config.yaml
text_encoder_mlp_ratio: 6
text_encoder_bias: "all"
hidden_act: "gelu"
widths: [96, 192, 384]
adamw_lr_other_params: 0.0011
batch_size: 64
lr_schedule: "cosine"
final_lr_fraction: 0
Rows from block 9 of the denoiser, named by matrix and row number. Each number is 500 + 40 x the weight over its row's rms, rounded and kept within 0 to 999. All counts start at 0. Numbers have three digits each.
# emb: conditioning projection (model.mid.2.emb.weight, 384x128), inputs 86-127
emb.0:500500617500500500500500500500500500500500500500497500500500500491500500500480500500500500500500500580500500500500504500500500
emb.3:500500920500500500500500500500500500500500500500633500500500500498500498500550500500499500500500500500500500500500515500500500
emb.5:500500232500500500500500500500500500500500500500497500500500500403500500500500500500500500500500500493500500500500441500500500
emb.8:500500864500500500500500500500500500500500500500509500500500500502500500500530500500496500500500500547500500500500521500500500
emb.18:500500097500500500500500500500500500500500500500500500500500500498500500500497500500500500500500500499500500500500505500500500
emb.21:500500252500500500500500500500500500500500500500501500500500500573500500500287500500500500500500500433500500500500500500500500
emb.24:500499758500501501500500500500500500500500500500501500500500500498500500500480500500501500500500500507500500500500772500500500
emb.25:500500422500500500500500500500500500500500500500500500500500500488500500500490500500499500500500500475500500500500509500500500
emb.39:500500484500500500500500500500500500500500500500501500500500500679500500500500500500500500500500500454500500500500485500500500
emb.41:500500478500500500497500500500500500500500500500493500500500500508500500500524500500499500500500500497500500501500512500500500
emb.42:500500514500500500500500500500500500500500500500500500500500500497500500500501500500499500500500500495500500500500502500500500
emb.43:500500276500500500500500500500500500500500500500502500500500500505500500500493500500500500500500500487500500500500497500500500
emb.47:500500347500500500500500500500500500500500500500500500500500500503500500500496500500500500500500500499500500500500487500500500
emb.49:500500883500500500500500500500500500500500500500500500500500500484500500500533500500500500500500500501500500500500512500500500
emb.57:500500928500500500500500500500500500500500500500513500500500500490500500500508500500500500500500500507500500500500592500500500
emb.60:500500163500500500500500500500500500500500500500498500500500500500500500500507500500499500500500500456500500500500425500500500
emb.65:500500872500500500500500500500500500500500500500502500500500500484500500500503500500500500500500500463500500500500477500500500
emb.69:500500175500500500500500500500500500500500500500497500500500500803500500500499500500501500500500500503500500500500449500500500
emb.70:500500497500500500500500500500500500500500500500490500500500500457500500500497500500506500500500500521500500500500307500500500
emb.78:500500471500500500500500500500500500499500500500483500500500500493500500500497501500497500499500500539500500500500510499500500
emb.84:500500537500500500500500500500500500500500500500500500500500500498500500500500500500500500500500500499500500500500530500500500
emb.88:500500490500500500500500500500500500500500500500498500500500500498500500500511500500500500500500500499500500500500500500500500
emb.92:500500551500500500500500500500500500500500500500529500500500500555500500500496500500512500500500500639500500500500435500500500
emb.100:500500504500500500500500500500500500500500500500533500500500500647500500500413500500499500500500500459500500500500500500500500
emb.102:500500484500500500500500500500500500500500500500506500500500500485500500500498500500500500500500500502500500500500514500500500
emb.104:500500495500501500500500500500500500500500500500491500500500500507500475500494500500549500499500500600500500500500586500500500
emb.108:500500947500500500500500500500500500500500500500497500500500500499500500500503500500500500501500500499500500500500472500500500
emb.109:500500772500500500500500500500500500500500500500498500500500500505500500500612500500499500500500500469500500500500496500500500
emb.112:500500336500500500500500500500500500500500500500493500500500500622500500500491500500499500500500500582500500500500480500500500
emb.114:500500465500502500500500500500500500500500500500482500500500500667500500500500500500500500500500500501500500500507515500501500
emb.117:500500214500500500500500500500500500500500500500500500500500500497500500500493500500500500500500500499500500500500494500500500
emb.120:500500497500500500500499500500500500500500500500717500500500500497500500500499500500501500500500500581500500500500501500500500
emb.125:500500674500500500500500500500500500500500500500500500500500500290500500500557500500499500500500500515500500500500497500500500
emb.126:500500275500500500500500500500500500500500500500510500500500500500500500500475500500500500500500500496500500500500489500500500
emb.127:500500471500500500500500500500500500500500500500500500500500500485500500500500500500500500500500500499500500500500443500500500
emb.132:500500449500500499500500500500500500500500500500476500500500500527500500500490500500501500500500500283500500500500503500500500
emb.133:500500503500500500500500500500500500500500500500500500500500500244500500500501500500500500500500500511500500500500500500500500
emb.134:500500890500500500500500500500500500500500500500415500500500500505500499500488500500501500500500500490500500500500501500500500
emb.138:500500896500500500500500500500500500500500500500499500500500500453500500500556500500500500500500500591500500500500501500500500
emb.140:500500741500500501500500500500500500500500500500504500500500500499500500500510500500501500500500500731500500500500456500500500
emb.147:500500851500500500500500500500500500500500500500500500500500500496500500500500500500500500500500500502500500500500500500500500
emb.148:500500466500500500500500500500500500500500500500527500500500500497500500500496500500503500500500500412500500500500437500500500
emb.150:500500463500500500500500500500500500500500500500500500500500500221500500500502500500500500500500500502500500500500500500500500
emb.162:500500710500500500500500500500500500500500500500500500500500500297500500500623500500499500500500500518500500500500502500500500
emb.167:500499507500500500500500500500500500500500500500495500500500500524500500500527500500502500500500500561500500500500495500500500
emb.172:500500335500500501501500500500500500499500500500478500501500500476500500500495500499497501501500500486500500500501559500497500
emb.177:500500737500500500499500500500500500500500500500498500500501500501500500500502500500534500500500500652500500500500617500500500
emb.178:500500597500500500500500500500500500500500500500498500500500500498500500500535500500498503500500500501500500500500522500500500
emb.182:500500890500500500500500500500500500500500500500500500500500500500500500500507500500500500500500500498500500500500501500500500
emb.183:500500169500500500500500500500500500500500500500498500500500500511500500500494500500500500500500500475500500500500483500500500
emb.186:500500535500500500499500500500500500500500500499464500500500500275500499500519500499502500499500500419500500499500498500500500
emb.189:500501733500493501500500500500500500499500500500502500500500500674500500500467500500492500500500501475500500500500508500500500
emb.190:500498553500500500500500500500500500500500500500491500500500500551500498500509500499508500500500500888500500500500455500500500
emb.193:500500052500500500500500500500500500500500500500499500500500500500500500500494500500500500500500500490500500500500487500500500
emb.197:500501545500501499500501500500500500500500500500501500500500500499500500500544500500508500500500500738500500500500496500500500
emb.199:500500839500500500500500500500500500500500500500501500500500500502500500500566500500499500500500500513500500500500615500500500
emb.201:500500502500502500500500500500500500500500500500500500500500500502500498500497500500496500500500500841500500500500673500500500
emb.203:500500195500500500500500500500500500500500500500470500500500500770500500500383500500499500500500500427500500500500503500500500
emb.206:500500444500500500500500500500500500500500500499520500500501500517500500500546500500500500500500500489500500500500518500500500
emb.215:500500629500500500500500500500500500500500500500498500500500500495500500500498500500497500500500500484500500500500484500500500
emb.216:500500074500500500500500500500500500500500500500501500500500500519500500500495500500500500500500500511500500500500490500500500
emb.219:500500583500500500500500500500500500500500500500500500500500500494500500500501500500499500500500500484500500500500405500500500
emb.224:500500483500500500500500500500500500500500500500501500500500500434500500500498500500500500500500500499500500500500495500500500
emb.225:500500536500500500500500500500500500500500500500501500500500500491500500500501500500499500500500500509500500500500547500500500
emb.226:500500844500500500500500500500500500500500500500500500500500500372500500500505500500501500500500500501500500500500502500500500
emb.227:500500537500502500500500500500500500500500500500515500500500500839500500500514500500502500500500500440500500500500500500500500
emb.231:500500873500500500500500500500500500500500500500500500500500500497500500500481500500496500500500500506500500500500530500500500
emb.235:500500509500500500500500500500500500500500500500498500500500500496500500500499500500500500500500500516500500500500505500500500
emb.237:499501414500500501500500500500500500499500500500475500500500500419500499500439500500497501500501500498500500500501615500500500
emb.242:500500766500500500500500500500500500500500500500500500500500500384500500500504500500500500500500500501500500500500499500500500
emb.245:500500939500500500500500500500500500500500500500500500500500500500500500500476500500502500500500500442500500500500507500500500
emb.247:500500525500499499500500500500500500500500500500489500500500500644500500500522500500481500500500500510500500500499529500500500
emb.248:500500903500500500500500500500500500500500500500513500500500500512500500500482500500498500500500500587500500500500508500500500
emb.249:500500498500500500500500500500500500500500500500502500500500500501500500500496500500499500500500500581500500500500496500500500
emb.254:500500650500500500500500500500500500500500500500499500500500500498500500500503500500500500500500500501500500500500507500500500
emb.255:500500469500500500500500500500500500500500500500499500500500500704500500500221500500499500500500500476500500500500510500500500
emb.256:500500525500500500500500500500500500500500500500501500500500500207500500500503500500500500500500500499500500500500493500500500
emb.257:500500499500500500500500500500500500500500500500499500500500500493500500500502500500500500500500500498500500500500507500500500
emb.258:500500052500500500500500500500500500500500500500493500500500500504500500500498500500500500500500500500500500500500497500500500
emb.259:500501633500500501500500500500500500500500500500489500500500500442500498500493500500504500500500500570500500500500590500500500
emb.260:500500048500500500500500500500500500500500500500500500500500500514500500500499500500500500500500500494500500500500500500500500
emb.262:500500504500500500500500500500500500500500500500500500500500500499500500500501500500500500500500500498500500500500473500500500
emb.263:500500678500500500500500500500500500500500500500662500500500500501500500500567500500516500500500500500500500500500465500500500
emb.264:500500798500500500500500500500500500500500500500503500500500500481500500500509500500499500500500500499500500500500495500500500
emb.265:500500590500500500500500500500500500500500500500500500500500500195500500500501500500500500500500500501500500500500500500500500
emb.267:500500278500500500500500500500500500500500500500499500500500500507500500500497500500500500500500500475500498500500498500500500
emb.269:500500356500500500500500500500500500500500500500536500500500500548500500500556500500515500500500500484500500500500177500500500
emb.270:500500057500500500500500500500500500500500500500500500500500500514500500500495500500500500500500500456500500500500505500500500
emb.271:500500599500500500500500500500500500500500500500501500500500500498500500500633500500500500500500500491500500500500277500500500
emb.275:500500502500500500500500500500500500500500500500499500500500500505500500500526500500496500500500500475500500500500066500500500
emb.276:500500054500500500500500500500500500500500500500501500500500500506500500500499500500500500500500500495500500500500501500500500
emb.277:500500051500500500500500500500500500500500500500500500500500500504500500500497500500500500500500500494500500500502496500500500
emb.279:500500150500500500500500500500500500500500500500500500500500500510500500500486500500500500500500500708500500500500494500500500
emb.280:500500584500500500500500500500500500500500500500500500500499500459500500500477500500500500500500500506500500500500514500500500
emb.285:500499567500499500500500500500500500500500500499491500500500500641500501500531500500501500502500500490500500500500610500500500
emb.290:500500413500500500500500500500500500500500500500504500500500500498500500500497500500500500500500500502500500500500497500500500
emb.293:500500882500500500499500500500500500500500500500565500500500500515500501500519500500498500500500500669500500500500498500500500
emb.294:500500208500500500500500500500500500500500500500500501500500500531500500500496500500501500500500500500500500500500489500500500
emb.301:500500499500500500500500500500500500500500500500499500500500500500500500500506500500499500500500500502500500500500517500500500
emb.302:500500926500500500500500500500500500500500500500502500500500500499500500500497500500500500500500500519500500500500498500500500
emb.305:500500887500499500500500500500500500500500500500604500500500500502500500500561500500504500500500500517500500500500502500500500
emb.306:500500497500500500500500500500500500500500500500500500500500500477500500500507500500500500500500500494500500500500498500500500
emb.308:500500095500500500500500500500500500500500500500501500500500500514500500500496500500500499500500500498500500500500498500500500
emb.310:500500665500500500500500500500500500500500500500502500500500500527500500500511500500500500500500500491500500500500533500500500
emb.314:500500504500500500500500500500500500500500500500500500500500500487500500500514500500500500500500500500500500500500500500500500
emb.315:500500052500500500500500500500500500500500500500500500500500500500500500500498500500500500500500500500500500500500499500500500
emb.316:500500593500500500500500500500500500500500500500541500500500500501500500500498500500500500500500500502500500500500570500500500
emb.317:500500284500500500500500500500500500500500500500498500500500500482500500500487500500502500500500500492500500500500447500500500
emb.321:500500918500500500500500500500500500500500500500500500500500500459500500500502500500500500500500500500500500500500502500500500
emb.325:500500550500511501499500499500500500500500500500504500500500500535500499500596500500497500500500500487500500500501524500500500
emb.326:500500734500500500500500500500500500500500500500501500500500500488500500500503500500500500500500500495500500500500563500500500
emb.327:500500633500500500500500500500500500500500500500500500500500500293500500500514500500500500500500500500500500500500500500500500
emb.328:500500513500500500500500500500500500500500500500500500500500500497500500500502500500500500500500500498500500500500491500500500
emb.331:500500617500500500500500500500500500500500500500501500500500500500500500500576500500500500500500500498500500500500491500500500
emb.332:500500653500500500500500500500500500500500500500500500500500500477500500500500500500500500500500500500500500500500501500500500
emb.333:500500685500500500500500500500500500500500500500500500500500500499500500500500500500500500500500500501500500500500498500500500
emb.337:500500397500500500500500500500500500500500500500487500500500500493500500500491500500499500500500500476500500500500502500500500
emb.342:500500825500500500500500500500500500500500500500517500500500500436500500500567500500500500500500500539500500500501453500500500
emb.343:500500482500500500500500500500500500500500500500386500500500500506500500500207500500499500500500500498500500500500504500500500
emb.349:500500564500500500500500500500500500500500500500494500500500500450500500500572500500500500500500500503500500500500504500500500
emb.351:500500932500500500500500500500500500500500500500499500500500500491505500500512500500500500500500500500500500500500497500500500
emb.352:500500501500500500500500500500500500500500500500491500500500500895500500500504500500497500500500500492500500500500371500500500
emb.355:500500681500500501500500500500500500500500500500500500500500500492500500500521500501530501502500500497500500500500272500501500
emb.356:500500815500500500500500500500500500500500500499499500500500500457500500500547500500498500500500500502500500500500536500500500
emb.357:500500709500500500500500500500500500500500500500500500500500500499500500499506500500499500500500500468500500500500483500500500
emb.358:500500493500500500500500500500500500500500500500499500500500500498500500500499500500500500500500500501500500500500504500500500
emb.364:500500217500500500500500500500500500500500500500500500500500500565500500500432500500500500500500500506500500500500509500500500
emb.367:500500918500500500500500500500500500500500500500500500500500500495500500500528500500500500500500500493500500500500491500500500
emb.370:500500577500500500500500500500500500500500500500500500500500500357500500500499500500500500500500500454500500500500503500500500
emb.373:500500383500500500500500500500500500500500500500501500500500500549500500500390500500499500500500499500500500500500459500500500
emb.378:500500621500500500500500500500500500500500500500502500500500500497500500500392500500500500500500501504500500500500502500500500
emb.381:500500477500500500500500500500500500500500500500502500500500500292500500500482500500500500500500500506500500500500491500500500