Rows from block 7 of the denoiser of a small text-conditioned image flow-matching model, named by matrix and row number. Rows with one number belong to one channel. Each number is 128 + 32 x the weight over its row's rms, rounded and kept within 0 to 255. All counts start at 0. Numbers have three digits each. After the name is the row's rms in percent of the matrix's.
After each channel's rows are labels from the 100 images, of 14976 (inputs lightly noised), where the channel reaches its highest value: "top examples" is what is common among them. Only what is clearly more common there than usual is listed. The data: photos with spoken descriptions (Open Images, Localized Narratives). In brackets: how many of the 100, against the usual share in percent.
# convs0: first 3x3 conv (model.mid.0.convs.0.weight, 384x384x3x3, standardized in use, each kernel summed), inputs 234-272
# convs1: second 3x3 conv (model.mid.0.convs.1.weight, 384x384x3x3, standardized in use, transposed, each kernel summed), outputs 234-272

convs0.28 071:159132108128128198107152126011125255130129129131122131117123127147126153151149255128132120118128128128123138067135128
convs1.28 131:141123128132143131129088128161128000136198127106128129127132123126116109157124119131129128146128128128133125139131128
top examples: text has "white" (31 vs 12)

convs0.26 048:190128137129125137102098130112125152137130129132133147125136175000127096126143141128114137139128127129129143101125129
convs1.26 102:084126128123128101137165128159129108126058128128128128132128125129141103127105135129128128129128153128125128115128128
top examples: text has "trees" (57 vs 27.3); text has "sky" (54 vs 24.4)

convs0.334 103:129128128128128130128126128129128121128109128128128127128128127135128136129133137128128128130128128128128127133128128
convs1.334 091:130128128128128130128135128129128157128147128128128128128128128128128125128128114129128128103128126128128128127128128
top examples: text has "sky" (55 vs 24.4)

convs0.188 087:141133094128123116135161126139148000137242124129127132129134230093126152103052130127150138080129131129125121166150131
convs1.188 116:008133128095119117138119128098127138124144127100129130129130112134141110136128070126133128150127115128102140143130128
top examples: text has "lights" (26 vs 7.7)

convs0.311 049:143126093128123084134135128187239104119108129135131126131127129160128229059145255130133127091128130128133101133137130
convs1.311 078:113128128121128172128096128120128056127166128126128128128128127128129168128128103128128128142128127128124128158128128
top examples: text has "front" (31 vs 10.9)

convs0.326 082:107144131123133140178094130213142138112074121125178105145126138054128167136105082128131150131127151131138147107149125
convs1.326 101:120132128118123145127141128153128179121018127141128127125019132150130118122125096127128128159128109128126128129128128
top examples: text has "white" (29 vs 12)

convs0.316 100:117128128128128109130082128131121093125093128255129135136128124171128141118146145128128128119128128128122128146128128
convs1.316 070:122128128127128069128132128123128080128152128129128128128128128128128128127128133128144128162128128128128128126128128
top examples: text has "sky" (57 vs 24.4); text has "trees" (57 vs 27.3)

convs0.165 062:125130113127131064123210130035090182127121127129141168141138155159128116109099151129130127142129131130146126156124128
convs1.165 110:136130128138128108128119128122128148144114128114128129128114112132138168129126114129153128071128159128130129139132128
top examples: text has "sky" (65 vs 24.4)

convs0.193 171:128128128128128128128128128128128132128127128128128128128128128129128128128129127128128128128128128128128128127128128
convs1.193 059:126128128128128130128128128128128121128078128128128128128128128128128130128128126128128128133128128128128128128128128
top examples: text has "sky" (51 vs 24.4)

convs0.312 074:246119126128127153154113128143127113129185128128134153172116139126128130072131208126128125116128124128121132155132128
convs1.312 119:130128128125129128128154128156128069132067128125128130129128139128129046119112148127128128069128147128114128036128128
top examples: text has "white" (30 vs 12)

convs0.288 132:129128128128128127128127127128128128128128128128128128128128127137128128128125126128128128128128128128128128128128128
convs1.288 014:116128128128128129128063128116128091128197128128128128128128128128128132128128087128128128158128127128128128127128128
top examples: text has "sky" (52 vs 24.4)

convs0.346 112:130130135128128200125139128097126114128186127128123142123129141173128121159138101128133126124128128128138143103122128
convs1.346 115:130127128125126140126066128121240114127220128154128128128128135128116154141127151126128128048128119128133128150128128
top examples: text has "sky" (57 vs 24.4); text has "water" (32 vs 8.2)