A small text-conditioned image flow-matching model, trained from scratch.
Model: 22M parameters, 32-pixel images, norm groupnorm, widths [96, 192, 384].
Training: soap at rate 0.0014, batches of 64.
Data: trained on photos with spoken descriptions (Open Images, Localized Narratives), 101725 training examples, 9.4 epochs.
Rows from block 12 of the denoiser of a small text-conditioned image flow-matching model, named by matrix and row number. Rows with one number belong to one channel. Each number is 500 + 25 x the weight over its row's rms, rounded and kept within 0 to 999. All counts start at 0. Numbers have three digits each. After the name is the row's rms in percent of the matrix's.
After each channel's rows are labels from the 100 images, of 14976 (inputs lightly noised), where the channel reaches its highest value: "colour at peak" is the nearest of a few named colours to the mean colour under the peak. Only what is clearly more common there than usual is listed. The data: photos with spoken descriptions (Open Images, Localized Narratives).
# convs0: first 3x3 conv (model.decb.0.2.convs.0.weight, 192x192x3x3, standardized in use, each kernel summed), inputs 0-191
# convs1: second 3x3 conv (model.decb.0.2.convs.1.weight, 192x192x3x3, standardized in use, transposed, each kernel summed), outputs 0-191

convs0.182 085:499491478510489502491482499508503516475494550497496534490487507490500494533516502506521476498512498503478500503475505526517495505510494497481501495518502512492497480490493505426505493505482521593549330506517513539498478497493511497504530510511493553506481509500520503480462504503486480497522500503495516501510500499508488511480517486529536489514514518498503487490502509529507522500649502498495504487491529514497480491531513499522496472505487513503510512500495507480498507487479495542576482469501490501477498513499508501492500523502500462518500491492494505532506504551496513503
convs1.182 154:501504514511500499498500510487494504542498453497483452508501503499499484504501499500496515495492514496502499500521501508505492499484480489494497498440496498495502500505487496513496502497507497426484685477443495482499482499481495498490498506513499498472512494496489501499492504495499539503495484483499506496502500500504505502494502496503504507510510503507503497497492496502496497499280517501495500514510511500489495499496510490490508498498501482501505497496494505500491491501510504500427503498500498499495502503495506499497494498503497532495496494487493495499498513499506506501
colour at peak: grey

convs0.91 058:530499483497494500508454443490498547503476511483505492484488497522481504497504499493499502499505479490493500488500494472515522511573496516505515485487493476515463534502518491505518495487528487490461511496495508482508497488532500506513471489443496500504502498500470486503480498479491466497497539498493506534497507501527499495533525492494524535479520510489510535556519512542493509519495525493499501708516485485511505501524504515502509514512518497508480517474501502495486575492445499480534468483510492521525479493501488491503497494502502471499509499510460452507537506504505496492
convs1.91 070:504497493582507499499503587504498494491508450501487504508506513503511492504490495502500502483506533482515495500500495511497487492495473509497500532499491499495509493495507497520500480508512522473505480512495493502503513516457502502504580502518483500508520506500506514508518508530504519508492510495516453493490498499509516487483473503482486460495481532501501500493494506472542520503504498494541496277495502509490504493482515488494488484505460519496524495523502521489482489503563495502463495529455502498501559504502502506508491505489504488486495519506506504463502504502477500500
colour at peak: black

convs0.26 082:499468495468494500500475509506496509514471489502497482503508500510505485499446490487484531518546553509515501514498485498493505511480502505496487517523516586506517513505506521518489553589504512470506468368506495478493381498515485516500494489503519565482488491504486522512503495497499493523516493493503534501454508503499484491506512493487506500501501501500461491506423473457501491501496504490498485504457481492499477504480504493499512499515500503504495490468480564497496540503491503506498491493520497521496521491544405506504498499500502487488509500504503497517466492467497486506
convs1.26 066:499530483510500509501515456460498462494499542502507506482499500510495536501504502496502491495500436508505497501515513496501488490544505487500516502497500459499497504487480490492494479425521476523519563721518503541481527475467495501503538512507494501555450498501509496499501554498505501485503514505497480499525500500501498504476516519498485487506502503499492527485564498528505507504480490504520508500509502511508521487505514503495504500498504482494500492551517451502525496506506510501514510503501498463504467494502498495500510498501501480500497537498506490528504500493512474501
colour at peak: pink

convs0.71 121:500500502500499638500499499499499500514501501499499501500498500498500502500501501500500509499500497497499500500500499501501500501502503501501495503501500500500502501500502500500502499500503500498509501501499502501500501497500501500501498499497500500504494501500498500500498497500499500499503499497504499501500601500500499499499502502498495500500500493501500501498501500500498502500505499500495500497502499500500497500502499500504498501499504499500500503503500500500498503500502500501503499500506499500499498500340501500500498500500499500501497504499501498502498500754500497500
convs1.71 015:500501500471500498500603499499495498487500497500602502561501500497500507501499501486515581511500499505492500506517500498492500494487512498500505503499500494500501500501473489504497502498506502494482500470502491501494487472496498499500506520501495500484485451497502502498520496500506497496512469487501516503506500500501500495507520496513507490534496500501500498497467517508438496500508460503503500517497499501499512500483498503503500500499301497502497491376503499502501480500513514501498500501511496507498463498591505512500481474501500508491499512502507497509501500499497510500
colour at peak: white

convs0.35 119:485493500500495558525476496511499498494531490509495527501487466480497424512504517522496465494499524493506473468521499489521497543513492507490507468523484553497514491475489477458481495452473513511500515511497502508492543493498503500533524490498489457446487517520519502524505375541505514500526483501515500498470492509493477593524486524516489480500495481516496514503507503500506575501495528517486474525500561476507523490502491514496508500531507511515496496504500491498500562511505500483490477462512505514492469471503600504513478492492585482488491506509492500498518493491506513500
convs1.35 124:502488489492501500503505502485509490430501495510502374461508504440502538497499519503508529510498533541496500506517513499505508474513524485501435519498503510499457512538505570509511554533548507497510504508536497505509501480501503500473525451498486498621445605500495488501467538449479501503499495504516506517514500500502536472500472483504515465514501499500498496502493480538486507500470477496523501516477496502500484485510500497516483502500537504503506508485512499498504424500500491471520499520510501505492494503500485506502525505499500515502464517500506500529500500501493508499
colour at peak: grey

convs0.29 107:505488503496507500499511495486492500477507489500501498502501499497489496498501746497491521502502505500495497504490499503505499496544506506506520493504496494500512497501496505504494494498491518505499503500491518499504499518492505500518500502510501468499501500501502496507502502499508504555507501498502496487505498498498492500507597500508500503512491502504499494490481479498491500502487478496496497473501500505492499500470505496507500494503497504497507522498429495497499498492497511501522497508492499499500509505352501493500496504499500502502572502504524506496505500504519501504
convs1.29 112:499495478501500500500499502479506467505500502494504490503500500503500500502499187511500475513498497503497499502503498502499500500510492510501500516499500502499499492498502502488502500501521488523486505484501528516495502479504500499485493521498511497501499517500499497506502513495498500501498507492497500501509501500496500494498462507509502496501502501498500502508532495501501491500479513499491500529484497484507500496519502496519504500498500495505500494506497501498504515503498503499458498504496503496498493498506501512505513497503500487501434507508508504493493500502495491501
colour at peak: black

convs0.15 062:509490502496543502464500524470522531480473496447456501557527491494495508511504515501547482543479460513519490517535451515506490528469511488517502489483498489486514504480507498525487505493492514492524455487521481492522546503503496495550494510557562500490483479499505523538490503498497504489510484496511497480499478496498512504531485486500505493506491524495501501541495495513525491495520518475633474540495512543537522504585502494482490471529484498491501489487434562477510518513517480531490510499483534504535495489503500528494480504550495523510440502478487452503520502476506493518
convs1.15 047:505490497518468507482483503515529494445512508500502492508499496502513477494508479493475483483498586488451493506440490489507505499489472483494484507513490498501506509489483477526493518487467521501528528476504593520514473495531501502502490502469462507548513508504487466499523499501502488472497472525481489549506510500511472468461517528491520532485480405507505461459520501545481489505510517500427490512491490447491481482431513528526516526499464498549488512463540401511498502497473488468491502477498498465500510503488508496493512508498498471499531532516492497499491487499453489500
colour at peak: pink; white

convs0.63 090:502509513489470507534517500509460515389530505480500486488525534499515494498496520511506510530508529525489495481518475526571504502452530513493499473487493504526490488507481508490514485515502514514540469481498465456503463488482509502492497506496472500486571515507495556514545496471549489475425484507530547488509521504530511487513507465462524497494494512507547512491515498507485503498504503508495479495514510474502420517510448493545479514458504469488493493483487480522498505491504521480485493509491532499500503464503499476489507530491493524501511533487491383522507523501494484496
convs1.63 081:499565483525505502498511512517486473505500446489498502512536503513497502500500492478494512500496464504504498495485519451499498505494411516498446512503482501448510465498482483479498473484552478521491501506506496566498536534513506500509506496503531499493467523501481498496490496506483524533499576486489504499515501498480507511501513523509488501472490506499505477505488583529577516496481490503481503510513500493473507497467563510468496502491450453443414572510533497479415496498501522501521488501486498503470499497503504474501490500496498490491513499514459464455498500500503501504
colour at peak: grey

convs0.155 105:500488495488507500497496492504511499513509509499505506497505499500482509497496495478492521486499502497512497481495501502492490494485497487493496512521503500499488496527478495523450507504474480509499564513505508503513495511491490500488496521497516501524497502499480500514502500493493504498501496492500491499502499500495499495506505596502506501500509501500503492238492509499521500503522505493515502508502490505513511514503494508526499469497523507509500478505504500501529525503508487501499495498518501520508487505573500494504490499496503494504502509502503498489494501604493489500
convs1.155 114:501488499516495502500537507492514492515500498570519488474501500501499524501501498501511497502502495498497502505485501500499500490540514488500522462502499500499498478506494499478530497497481493505491510505505496484503503488509503497510484494504482500492504500500507494502502488501522506501487512512503506499501500500497490501523503493499500507500506503500501480759504501495494485501532497503495498493488508509491505499495492503515498617515488497498509503492492502506488470499504503499512507501499500499482495494499509523567472500501502499498588502525506500481498500499517500501
colour at peak: white

convs0.134 131:499503492484498499500501509499514506510498502501498622511498500503497510502498501492512497502496492508501500504483501489503500496481488495502510503509503502509491503504490496506505504526515507516509504505524505499502505503497498499504496495502491500499521482499504495489482509505498514500515502500501501500538500501499506497495500497494507501490499501519506498505499507494490500499500509680494499503509496502517504503499504500501499505501517495521501488499503501492500498500499506498492490502498495499503503498503493499497486499500499491501497516495496488492502500747502500500
convs1.134 144:500488524503504501500492500502496522509500501500484233496500500496499482499501505500504503499500502501500500489490498492495502488484485518500511537503500498500499505501498494504500508501497503506503503499507501510498484500503500500487505508501504500503509488500491500495492506504499499497502502491499502500474500500500495501496500490497501489484502499501501488500499499511517504500526498332504502507502501498504498499495500500498500467497501510495491492486484504501503518500500501502524499499522501496501502499501522502499506501497500505485474498490481499484500500424522499500
colour at peak: grey

convs0.132 138:503505501719498500500492499499490500491494496499502484499509498498501488502507501501508503499498505497501500503517502503499501494495496502501495510491502501499493499499497502503498508497498491498501482497508493501509502502505503501500502506502506500502496501500513531505507501489499502501506496504499500502496254501500536499491496569515503503510500489499502501505497500489506501498504501496502500497494493507501497492504493501501502497495496502501504496504497499497496498500501495501509496498500502496499503512497502501496500499499500503500494483500500499500499497500505499501
convs1.132 181:501503493163497500500507500508503503500501497500507535497499500497501503503502496502500489499500497499493501498495501503501499497497508495499501506501500500500500496504512494500497492500493493500507507497496498501501495499491501500500507494501522499508496493503493504504498501505498501500504494504496496501508500500501494501507502485500491512482503504498501498502504501503516491498498501502506499497504498502501492501505499497498500501493500500502497505498498498502499493498499498501486500501496499504499502499500502499502503500500500499500475494500507501492499500501479496501
colour at peak: white

convs0.12 211:500500500501499500500502500502501499496500501500501496500498500499500498499500499501500491499500496499499500500500500500500500500499501498500500501502500500562501501499499500500500501499504501501501500502499503500500500500500499500500500500499500164500499502500502500500500499502550499496499500499500501498501501500500500500499502499500500501497499500501500498502505501503500500500499500499503500501502501501500500502501499499501497501497501503500501502504503501500501501500501498500510499502503500500500500500501500500500499500500500499500498498506499499501496500500501498500
convs1.12 104:500500500509500500500533500496503489499500497500501501491500500500500503500500502501494508500500500499504500498460500497503500500507500498500498499500500499189500500500499504497501497499498498495502501488500500511501504498503499500506501497500498500497504488500497502500500501501471499500505506502499499500497500500500500502501497500499504499502502501500500494499461520498493501500499506501500500505494503501501500500501501501502500500500502501488500500504503500503499495500501501500496628501499500501501502500500500499500490500501500499501503500502499499500500500500501503500
colour at peak: black

convs0.117 103:524537518492488498494497482519528563482469500495484495445487529483497611496504508509489487501487494517461510494473480528526526494483517513538499520472550513517510512473502561470509511470465539484498490506469493476504501503520506500526527522499506500467504548456509515544613543488464516497481544494483476505496499507499532469481530488502538466513488493491509516493491490461493504511489525496500502461491537493497509525540520532516559483491498513506497499505487480456501489501500516492499486592503519489492533506502523508492498508563484505501515485498493504495512516508525503484
convs1.117 141:498499482503416533500501509471422507522497480503473501493500501492499493492501491518500510500500504496551503529492501496454440507509497528500391525502500503501499473500506451503500505501487469516510502504498496480505515489473499498499512494500498500509482529499487503498506510504445498514542512487500497497519500500500554543501504495433490491500501495503541488499498498502503505476467487500494525535505492499505527500500489493429412500499499500499496502545504501548500531500499486502503500501496500493379448500500509498578522450482499498518468543485513504528498504500503497499
colour at peak: pink

convs0.44 140:498501481511446511505509480472412486537480506482507493532531497465493505509500489507494480491504514496507496535514501506539495499583489502495499494483520500506491466497480505492495531501525503502524495507505498483518518496505489495508513496493499500488365495515513510512507490506459491489544459476492498476504495499501487520478537499503479499497503511564513438496489521529486496468506499464488533495498520504513382496506456495519494511453497495497419500514518500551488543477508501558501503535504489515498497520507501495518502504510495495500494517510495515552491514478501477498
convs1.44 101:495493497495498536498501496478606491489506454504502490450519506455498518498505501493514452514504472480546500491517500412505508502499504507499486513503474482450508503511526472522501465497544502511500499518481541509496536489474518498509486486500488498514507501499518493527487506499506494469397488488505506510429502501451554497476502514506507507456514489497503514486539534451502505498515520498510499494541493498529528512508583497463494509493478466489416522506494503470421492500493480458512498503505502498493498502506493521501490496502500505468513451499503475503518501497510514501
colour at peak: grey

convs0.115 049:517505507505487498501504468494465514476510494521523506504508492485494498513498497493479532490498511560489505484521512466516521506518507535487514470529512494496510508489466503500509519497532474448500562505498466499513514515487513498501515514457488500490437506504443490493439517487478507498475481498514500455545502496512513488496481496493474450509511559511503533472497550427502511516493493470463494538504450427511464499473489521433499531475567528510491503502481497532498537495517540511499516492514509485498510505501499486522371500502499481498495481492524516508488513498465520491
convs1.115 066:500489497459504489500475519522550457522501555516503533510506500505495511502495505505482489503494514389560500502497523499516473482459537502501525514504501506505498489460493510520490492502527471591497366493510470497489523502482524502471515505503523504489481508505626519487506499471504502510495520530508510478501501500520502488489513482494522505518522488504497485512505511585503505503494520498508496443495504529491495500505486494505483484496465500505499489517512501525515466496497504492535497515504505510503471507514505508503484497509503527495490474498448502464506500499533515501
colour at peak: black